Rows from block 5 of the encoder of a small masked image model, named by matrix and row number. Rows with one number belong to one neuron. Each number is 200 + 40 x the weight over its row's rms, rounded and kept within 0 to 999. All counts start at 0.
After each neuron's rows are labels from the 100 images, of 14976, where the neuron reaches its highest value: "responds to" is what is common among them; "patch colour" is the nearest of a few named colours to the mean colour under the peak. Only what is clearly more common there than usual is listed. The data: capsule endoscopy frames (Kvasir-Capsule).
# fc1: MLP up (encoder.blocks.5.mlp.fc1.weight, 1024x256), inputs 172-255
# fc2: MLP down (encoder.blocks.5.mlp.fc2.weight, 256x1024, transposed), outputs 172-255

fc1.674,231,197,249,155,212,213,206,155,211,147,271,197,204,141,192,119,240,237,206,196,226,234,211,181,195,216,205,271,211,226,208,231,134,239,222,243,244,231,209,143,216,188,181,215,228,251,202,149,179,124,156,214,134,268,240,203,228,164,72,175,162,226,174,219,190,269,366,265,159,180,135,237,254,195,228,164,192,233,193,176,135,179,205,218
fc2.674,155,143,236,194,146,218,156,231,202,259,198,209,211,289,204,222,205,239,220,170,166,160,188,196,143,161,185,196,197,193,190,180,455,235,210,128,241,270,222,201,101,198,206,170,168,265,168,209,192,241,212,214,180,202,218,146,231,200,245,249,220,187,222,191,211,171,113,167,213,219,229,172,157,209,169,213,183,210,217,199,199,187,204,193
responds to: finding: blood fresh
patch colour: pink

fc1.615,212,216,171,216,221,280,250,261,189,294,189,217,210,213,211,251,160,181,183,246,214,130,190,231,225,152,273,147,227,211,158,206,163,212,246,205,146,148,223,194,174,193,247,173,213,172,242,199,149,196,269,224,221,153,199,226,233,293,201,195,194,237,175,203,186,160,169,198,202,177,229,167,237,217,212,239,218,167,184,240,202,210,214,212
fc2.615,210,169,213,147,195,192,145,210,207,139,129,164,182,156,182,155,229,175,199,207,233,225,251,191,233,249,187,251,167,165,236,187,605,151,166,213,220,242,188,184,209,188,195,186,188,241,153,224,257,206,213,193,179,181,248,215,171,180,219,213,210,144,209,179,229,177,228,197,193,245,192,201,185,154,232,218,203,171,200,141,225,192,174,178
responds to: finding: foreign body
patch colour: orange

fc1.502,136,104,229,193,264,182,146,251,187,240,213,241,198,227,162,249,191,224,88,283,237,203,195,209,198,218,244,195,235,179,155,201,182,210,223,222,225,210,275,203,186,223,205,103,163,230,113,218,142,244,190,208,180,186,218,178,184,245,194,205,193,239,189,172,155,186,308,254,190,122,171,176,222,229,235,226,224,163,215,165,224,187,231,154
fc2.502,253,256,154,197,148,235,261,199,226,170,159,161,165,202,228,148,205,179,317,151,147,170,222,198,241,216,202,220,129,191,231,139,310,284,180,226,199,249,187,208,170,213,238,193,191,197,213,232,185,221,212,161,228,160,182,230,267,177,246,236,202,160,191,222,229,194,125,138,211,357,192,201,179,199,244,214,218,165,169,201,183,212,184,202
responds to: finding: pylorus
patch colour: grey

fc1.735,169,182,150,241,208,171,173,183,210,139,174,169,111,220,144,238,144,222,109,171,191,223,155,205,177,245,176,216,157,224,219,135,239,246,179,224,170,188,175,221,292,180,187,210,198,200,157,212,243,241,205,185,195,174,175,249,214,161,208,261,168,209,187,178,191,219,221,205,215,150,220,172,219,215,238,168,213,184,166,209,207,192,162,210
fc2.735,170,261,173,182,134,170,159,201,260,174,183,224,185,109,197,260,139,219,195,229,195,202,215,260,205,218,224,193,118,203,227,168,304,242,231,270,133,141,245,206,172,116,205,228,252,203,262,208,210,175,156,121,119,151,159,230,234,198,164,160,212,201,238,281,220,209,254,224,195,158,272,243,200,252,193,211,246,184,185,140,165,219,173,224
responds to: finding: blood fresh
patch colour: orange

fc1.313,186,117,255,156,218,208,200,229,159,194,204,178,229,159,200,196,136,199,187,244,199,222,192,274,208,213,218,106,183,300,177,185,178,208,186,206,150,132,222,144,251,147,203,191,198,281,234,182,171,215,218,202,183,275,211,137,239,128,181,171,157,162,132,217,195,254,192,155,232,190,157,227,198,223,229,170,284,195,200,196,178,218,155,150
fc2.313,241,246,162,188,146,163,167,204,202,221,212,228,213,226,227,152,269,184,220,228,198,172,198,179,217,199,177,257,209,92,222,210,467,161,241,230,259,232,104,211,131,182,145,231,186,174,187,228,252,213,217,207,226,179,225,222,145,216,235,187,268,205,225,186,200,189,207,203,119,252,227,202,229,169,180,202,163,176,166,188,254,133,199,243
responds to: finding: ileocecal valve; finding: pylorus
patch colour: black

fc1.87,213,227,202,181,148,244,156,164,76,156,297,130,199,232,163,215,253,169,195,189,207,253,264,239,274,237,248,227,197,234,217,161,166,176,271,204,194,208,180,175,214,274,173,197,255,211,237,194,218,197,251,211,117,276,131,220,190,180,184,200,213,142,152,185,195,147,197,242,171,204,139,143,259,190,212,269,237,212,146,251,170,180,184,202
fc2.87,185,197,226,160,249,215,286,170,294,133,163,262,200,141,259,131,160,210,212,189,212,168,154,205,174,125,168,169,219,165,186,195,259,220,144,156,195,205,222,181,232,179,266,127,195,218,184,204,181,229,166,193,225,154,259,217,191,230,255,181,180,200,245,210,229,262,179,143,202,196,301,186,183,182,66,193,159,178,232,200,184,214,230,196
responds to: finding: pylorus
patch colour: grey

fc1.492,212,169,176,279,189,204,279,288,211,184,215,207,171,187,129,228,219,163,144,237,222,178,168,219,236,232,198,186,196,215,179,130,176,205,218,84,144,173,148,203,228,125,192,144,186,110,206,166,199,200,188,235,196,170,178,233,226,282,216,170,188,198,191,240,233,224,202,269,251,267,204,174,171,200,158,191,206,155,211,221,270,202,195,215
fc2.492,137,257,234,171,100,208,144,219,260,189,246,137,225,146,220,280,234,166,230,173,235,190,165,236,206,188,225,172,249,142,209,179,478,169,210,224,248,243,197,162,200,206,254,268,192,182,197,210,239,239,235,181,231,219,254,181,235,189,206,197,174,216,120,156,197,200,229,182,218,175,162,224,211,215,221,204,209,178,203,137,239,144,235,159
responds to: finding: ileocecal valve
patch colour: black

fc1.517,212,234,263,198,267,236,170,187,182,134,233,158,210,212,225,191,207,225,151,212,200,245,201,237,261,163,286,216,172,237,153,227,181,181,170,221,240,159,204,176,239,255,279,177,203,252,121,285,192,242,182,218,169,170,156,198,195,189,227,192,247,197,238,131,145,176,184,318,128,200,155,251,227,180,201,188,206,148,178,243,241,163,176,223
fc2.517,236,194,220,100,154,207,259,232,236,216,173,222,242,182,202,228,217,198,212,153,185,161,230,144,157,194,147,149,145,201,238,169,336,198,196,215,175,201,219,183,204,141,197,217,186,183,233,195,145,226,224,147,173,217,273,233,157,187,212,218,191,177,154,212,235,125,196,119,246,201,232,203,185,206,216,186,188,214,184,150,227,279,195,174
responds to: finding: pylorus
patch colour: pink

fc1.320,225,131,224,243,149,153,223,168,112,86,218,254,179,193,190,193,219,187,188,215,231,169,260,188,139,157,269,226,109,223,237,213,221,311,193,247,230,153,187,202,204,216,168,151,182,139,162,182,210,169,218,245,222,227,114,184,271,192,148,182,166,219,173,185,160,233,199,135,237,231,219,219,189,173,177,214,219,221,189,148,181,198,280,178
fc2.320,192,212,249,200,194,232,117,218,300,233,167,232,150,187,219,233,213,245,227,178,221,177,197,158,151,189,115,197,265,284,169,233,366,217,237,176,224,197,180,240,183,200,161,221,224,214,142,139,226,176,208,219,208,240,177,203,205,299,219,194,189,274,215,245,245,166,208,110,144,191,210,195,149,141,122,177,177,162,258,185,165,204,176,194
responds to: finding: blood fresh
patch colour: pink; black

fc1.317,177,210,250,273,192,157,179,236,222,199,274,210,245,253,204,128,226,209,182,134,274,183,267,207,194,157,210,154,185,167,192,221,179,221,306,315,227,209,251,200,209,172,117,120,170,212,135,153,177,217,209,201,177,276,244,173,243,168,219,242,254,191,192,212,180,209,267,241,221,206,162,251,178,231,172,147,121,187,216,236,195,222,174,177
fc2.317,240,197,96,152,201,186,228,149,251,178,201,246,182,169,186,209,170,146,203,260,188,208,122,188,234,179,199,220,191,287,129,218,353,218,219,121,220,244,219,209,166,191,284,269,195,197,253,215,240,196,234,278,243,224,170,175,124,212,212,240,192,238,194,181,205,149,139,207,171,190,203,194,231,223,247,255,283,247,179,172,165,165,233,197
responds to: finding: ileocecal valve
patch colour: grey

fc1.434,190,173,193,231,189,184,216,208,243,161,120,225,184,122,145,163,242,156,174,182,202,255,175,260,192,237,204,166,218,185,179,227,186,174,255,197,233,180,265,144,236,242,214,214,199,297,208,174,143,243,213,186,101,216,252,239,206,184,201,232,186,182,230,224,214,237,255,189,255,161,153,213,208,191,197,227,203,263,249,182,211,249,179,242
fc2.434,162,186,198,212,226,174,197,230,158,186,194,217,186,289,273,219,148,183,170,190,221,180,193,136,258,205,231,254,162,161,183,215,31,254,203,152,239,308,239,202,155,206,198,129,150,153,137,171,198,167,125,212,171,219,217,215,253,198,198,221,260,198,219,229,173,153,168,274,166,309,185,183,256,231,230,150,142,203,196,185,193,232,203,179
responds to: finding: pylorus
patch colour: grey

fc1.81,149,223,185,156,216,160,240,89,104,147,281,157,218,232,245,219,263,209,218,158,120,250,272,211,228,176,253,192,131,185,279,145,178,105,211,251,212,216,233,212,183,201,118,176,178,216,221,203,204,228,175,260,146,214,217,256,203,204,178,221,189,164,192,192,165,207,186,228,232,230,187,196,241,258,196,194,225,200,82,254,172,254,158,179
fc2.81,227,174,177,258,220,175,121,180,259,243,167,283,146,201,148,89,166,207,261,199,214,161,167,165,192,168,126,183,207,199,139,291,302,309,132,158,186,194,217,193,280,164,166,207,216,193,145,148,274,214,198,207,234,184,213,190,141,179,158,157,215,214,215,253,273,205,215,184,175,126,195,174,216,193,221,241,141,195,255,181,266,164,211,234
responds to: finding: ileocecal valve
patch colour: pink

fc1.34,202,195,224,172,214,203,233,156,193,148,177,273,170,159,168,155,221,224,173,265,250,179,161,215,263,216,141,164,182,200,199,152,237,281,218,174,181,240,132,142,105,120,212,164,201,169,158,126,87,205,157,283,224,193,164,166,238,281,153,272,159,183,130,239,219,175,247,223,204,229,197,215,202,234,158,221,170,228,136,195,170,160,190,155
fc2.34,173,197,186,215,130,176,220,181,203,216,238,142,213,139,177,222,179,174,254,121,203,214,250,147,245,188,217,166,206,152,259,212,265,257,138,193,262,239,182,197,258,221,206,257,158,228,211,257,201,247,189,211,228,177,218,194,241,167,282,214,219,171,211,108,154,187,157,254,294,181,200,271,191,211,182,218,181,171,319,150,280,138,258,219
responds to: finding: blood fresh; finding: ileocecal valve
patch colour: orange

fc1.463,144,214,246,235,177,191,228,220,191,136,146,260,218,227,199,168,176,165,129,225,142,302,229,196,158,157,197,174,159,192,180,136,203,144,243,214,193,218,189,259,196,187,182,131,189,241,208,242,176,223,186,212,216,202,181,218,238,112,156,225,247,206,235,169,170,195,223,180,184,299,220,224,189,270,178,184,183,280,191,241,158,177,247,156
fc2.463,216,166,203,132,173,124,199,196,242,298,251,157,167,198,163,217,186,213,244,209,225,121,157,247,231,251,182,212,231,215,127,254,360,241,177,234,217,230,155,189,218,242,180,252,215,173,190,153,207,223,202,233,198,210,200,239,182,203,271,174,160,210,201,210,226,222,219,155,198,142,216,182,183,188,247,191,192,182,148,228,208,219,226,229
responds to: finding: ileocecal valve
patch colour: grey

fc1.398,207,232,219,164,226,202,177,247,189,178,174,178,199,187,184,276,203,218,216,131,158,241,211,128,228,186,193,162,188,219,193,134,252,166,239,228,227,201,126,191,161,168,159,188,129,71,188,196,208,167,183,285,196,216,173,207,215,214,226,147,198,237,248,261,173,190,151,164,221,147,238,125,237,173,127,237,197,216,150,176,209,247,222,241
fc2.398,183,207,184,156,166,200,159,184,241,165,207,255,186,198,174,220,248,206,252,152,230,212,146,251,251,157,207,239,197,242,183,262,111,166,160,200,193,141,193,194,266,133,238,120,259,246,175,201,243,188,261,163,196,204,262,202,227,170,181,208,188,180,178,239,246,235,193,243,219,182,146,206,130,172,210,195,209,253,284,289,188,118,176,111
responds to: finding: foreign body; finding: blood fresh
patch colour: yellow

fc1.136,174,94,249,188,204,203,154,221,188,181,222,204,220,206,180,264,219,214,58,280,228,226,146,148,175,205,178,183,217,221,235,252,180,198,193,228,207,205,209,208,157,179,209,175,239,217,190,215,206,222,183,176,192,182,125,200,169,228,195,190,258,233,193,165,155,219,321,206,140,156,99,187,226,217,204,207,179,195,309,221,125,173,186,197
fc2.136,245,252,179,221,210,217,226,179,221,219,167,176,146,239,208,153,154,213,270,149,167,158,218,250,197,197,205,216,197,195,200,163,528,310,200,155,187,252,209,230,238,198,233,200,199,188,205,174,176,242,209,164,180,183,248,157,250,169,238,264,164,215,161,212,233,216,154,158,220,275,255,209,165,175,252,213,285,212,92,180,207,191,221,192
responds to: finding: blood fresh; finding: pylorus
patch colour: grey

fc1.95,233,177,132,259,179,142,218,182,227,285,244,167,217,183,214,270,202,222,222,220,188,182,213,189,196,195,161,222,201,216,251,178,192,159,160,156,233,205,102,213,281,204,197,120,162,211,267,200,160,142,161,186,178,169,236,157,178,167,201,183,249,223,178,183,233,194,253,220,159,193,176,241,196,185,195,223,201,273,234,211,202,250,148,217
fc2.95,184,222,261,120,200,252,147,232,176,130,210,159,174,176,140,195,140,157,185,175,151,195,231,266,152,253,232,200,176,205,166,183,311,183,217,224,164,143,237,234,159,251,264,228,245,117,199,206,221,238,256,154,203,207,225,248,156,239,205,196,193,201,242,224,160,200,217,190,217,227,206,121,110,225,158,177,265,232,146,150,221,130,195,255
responds to: finding: angiectasia
patch colour: grey

fc1.382,193,224,269,207,220,176,224,198,231,155,250,197,187,219,206,231,271,192,189,187,274,197,208,208,204,127,195,133,267,191,175,152,218,181,224,208,191,172,230,186,180,184,193,184,235,236,158,202,188,208,107,233,194,137,156,229,250,168,212,170,216,271,203,196,187,168,204,309,146,173,225,238,253,252,187,115,206,221,188,220,241,263,183,212
fc2.382,194,182,155,147,171,213,205,213,144,255,174,187,226,187,179,239,145,188,217,156,178,214,233,193,224,268,211,160,131,209,185,268,230,151,190,165,245,258,164,165,227,182,137,206,202,192,232,220,159,199,298,163,196,241,210,166,197,202,248,243,151,184,181,166,164,233,197,191,232,205,112,97,203,217,195,247,190,155,214,180,228,174,223,183
responds to: finding: pylorus
patch colour: grey

fc1.280,182,224,152,143,154,193,232,181,194,130,221,268,187,196,178,136,263,216,127,204,201,240,244,252,249,230,196,191,156,182,151,204,250,178,175,202,200,204,275,164,184,238,92,219,195,207,147,230,277,221,126,208,164,202,174,149,216,247,216,274,171,280,145,167,203,198,160,278,233,196,157,147,186,173,170,180,181,164,163,139,208,200,237,180
fc2.280,246,178,219,233,186,190,203,189,173,207,203,318,205,289,253,223,231,188,250,243,221,183,232,142,157,169,219,209,253,235,178,229,237,222,237,207,134,195,229,206,171,199,184,221,214,261,192,124,237,228,176,224,172,231,122,199,204,180,245,263,241,198,189,228,158,236,147,196,198,180,209,181,144,202,177,228,179,212,205,265,150,174,251,255
responds to: finding: pylorus
patch colour: grey; pink

fc1.484,213,134,197,161,180,248,234,241,162,244,217,143,169,211,186,158,226,240,249,117,198,224,257,196,237,155,151,152,217,217,260,231,204,178,50,193,192,237,250,195,206,178,293,247,246,199,219,242,177,203,177,140,223,277,93,217,192,268,197,184,119,229,191,195,174,180,164,188,272,230,168,196,143,206,173,236,207,274,149,216,191,244,217,211
fc2.484,197,243,219,241,231,196,141,200,218,175,178,258,250,216,201,158,241,182,218,180,195,201,162,167,237,246,177,200,222,176,204,178,285,206,181,217,189,164,178,204,274,193,117,226,202,213,141,174,171,236,241,191,231,98,201,152,232,203,175,187,233,175,164,185,182,158,177,241,257,175,155,208,189,251,267,227,188,165,214,164,310,221,174,185
responds to: finding: blood fresh
patch colour: black

fc1.552,150,230,183,279,185,184,206,128,172,181,215,163,171,169,161,125,194,135,204,200,240,189,184,222,223,179,272,174,239,250,230,111,256,227,166,173,239,130,242,211,250,220,183,198,234,161,225,175,212,198,182,238,182,243,207,179,262,230,276,180,224,151,260,160,285,154,202,134,149,146,187,156,261,171,183,218,205,197,182,217,226,176,204,230
fc2.552,252,214,192,222,232,94,238,253,250,259,233,200,166,194,165,205,248,203,164,271,148,248,144,179,207,241,221,133,150,192,178,154,248,252,157,213,125,276,116,187,248,202,182,157,174,203,234,162,190,192,227,218,245,200,181,244,215,254,157,225,207,278,245,157,254,166,195,220,187,175,161,142,194,176,217,224,243,263,145,150,177,189,223,151
responds to: finding: blood fresh
patch colour: black

fc1.460,251,104,227,217,215,258,188,239,166,188,202,149,200,242,175,342,187,204,224,184,94,251,221,254,311,202,162,249,208,166,177,248,206,190,159,123,159,160,161,266,145,218,236,242,268,216,245,240,254,175,186,218,188,175,154,203,254,271,163,185,162,175,206,131,258,194,264,245,213,179,200,165,170,140,245,240,186,140,165,272,228,197,201,269
fc2.460,195,297,219,226,191,157,266,134,199,222,195,172,205,197,275,136,181,191,227,206,254,187,195,177,167,273,232,201,228,155,260,178,341,194,164,262,258,210,223,134,240,224,148,159,172,157,180,146,178,262,222,177,181,166,236,198,146,198,229,241,195,212,223,252,185,211,256,173,224,194,187,180,187,259,256,201,208,203,195,137,293,173,206,206
responds to: finding: blood fresh
patch colour: orange

fc1.578,213,156,256,155,300,179,113,214,143,224,143,164,147,251,184,210,181,170,159,207,239,241,178,247,184,213,204,167,194,162,187,170,205,244,259,149,254,163,205,153,173,221,199,216,202,196,234,208,207,148,195,226,208,203,154,201,176,214,190,221,219,207,199,262,177,168,203,206,192,191,185,246,204,235,191,182,215,239,277,159,171,68,132,180
fc2.578,205,140,165,282,156,251,239,174,243,222,231,256,239,117,193,162,271,203,148,151,205,217,245,212,256,192,179,227,230,223,184,140,125,157,129,256,142,217,212,199,236,198,201,262,159,187,160,123,186,255,156,86,199,197,212,186,236,212,223,122,225,242,188,193,186,242,144,194,234,196,213,213,204,182,102,163,148,160,189,203,220,191,194,234
responds to: finding: ileocecal valve
patch colour: black

fc1.487,128,191,178,226,226,210,182,270,220,272,155,251,181,231,184,269,163,175,134,257,257,156,215,210,195,182,273,186,258,226,122,212,201,225,262,212,169,168,255,219,170,252,204,135,177,222,175,201,171,230,210,212,191,155,245,155,185,246,201,229,168,220,232,191,170,136,251,278,164,146,190,198,191,196,198,237,244,154,265,216,235,204,235,177
fc2.487,200,213,257,145,207,203,225,198,241,123,169,132,244,139,215,131,205,192,253,182,175,205,205,234,269,275,216,271,134,148,285,192,331,160,135,237,212,264,171,164,194,138,205,210,212,160,194,256,190,171,219,180,221,202,230,217,226,168,190,198,187,199,179,176,206,221,174,188,197,243,203,201,258,181,253,228,205,213,135,108,227,168,191,222
responds to: finding: ileocecal valve
patch colour: orange

fc1.554,275,206,233,281,212,224,173,264,226,236,257,198,168,223,241,223,238,173,230,192,250,225,135,292,196,226,191,264,217,246,226,182,198,233,233,160,141,159,92,232,225,151,215,251,197,227,242,161,230,194,197,111,200,168,168,130,201,208,234,241,131,244,187,185,267,204,224,305,193,175,224,218,187,144,262,234,214,165,264,140,226,153,233,275
fc2.554,209,192,239,100,207,225,239,221,209,144,148,145,215,139,182,189,201,251,181,168,207,167,231,162,191,225,235,133,193,260,196,190,381,122,144,186,175,246,292,203,213,262,226,130,187,166,203,310,155,194,233,222,171,199,275,197,260,214,172,168,229,191,238,176,154,179,211,230,224,230,176,176,187,261,184,188,169,188,224,238,193,224,204,127
responds to: finding: blood fresh; finding: pylorus
patch colour: pink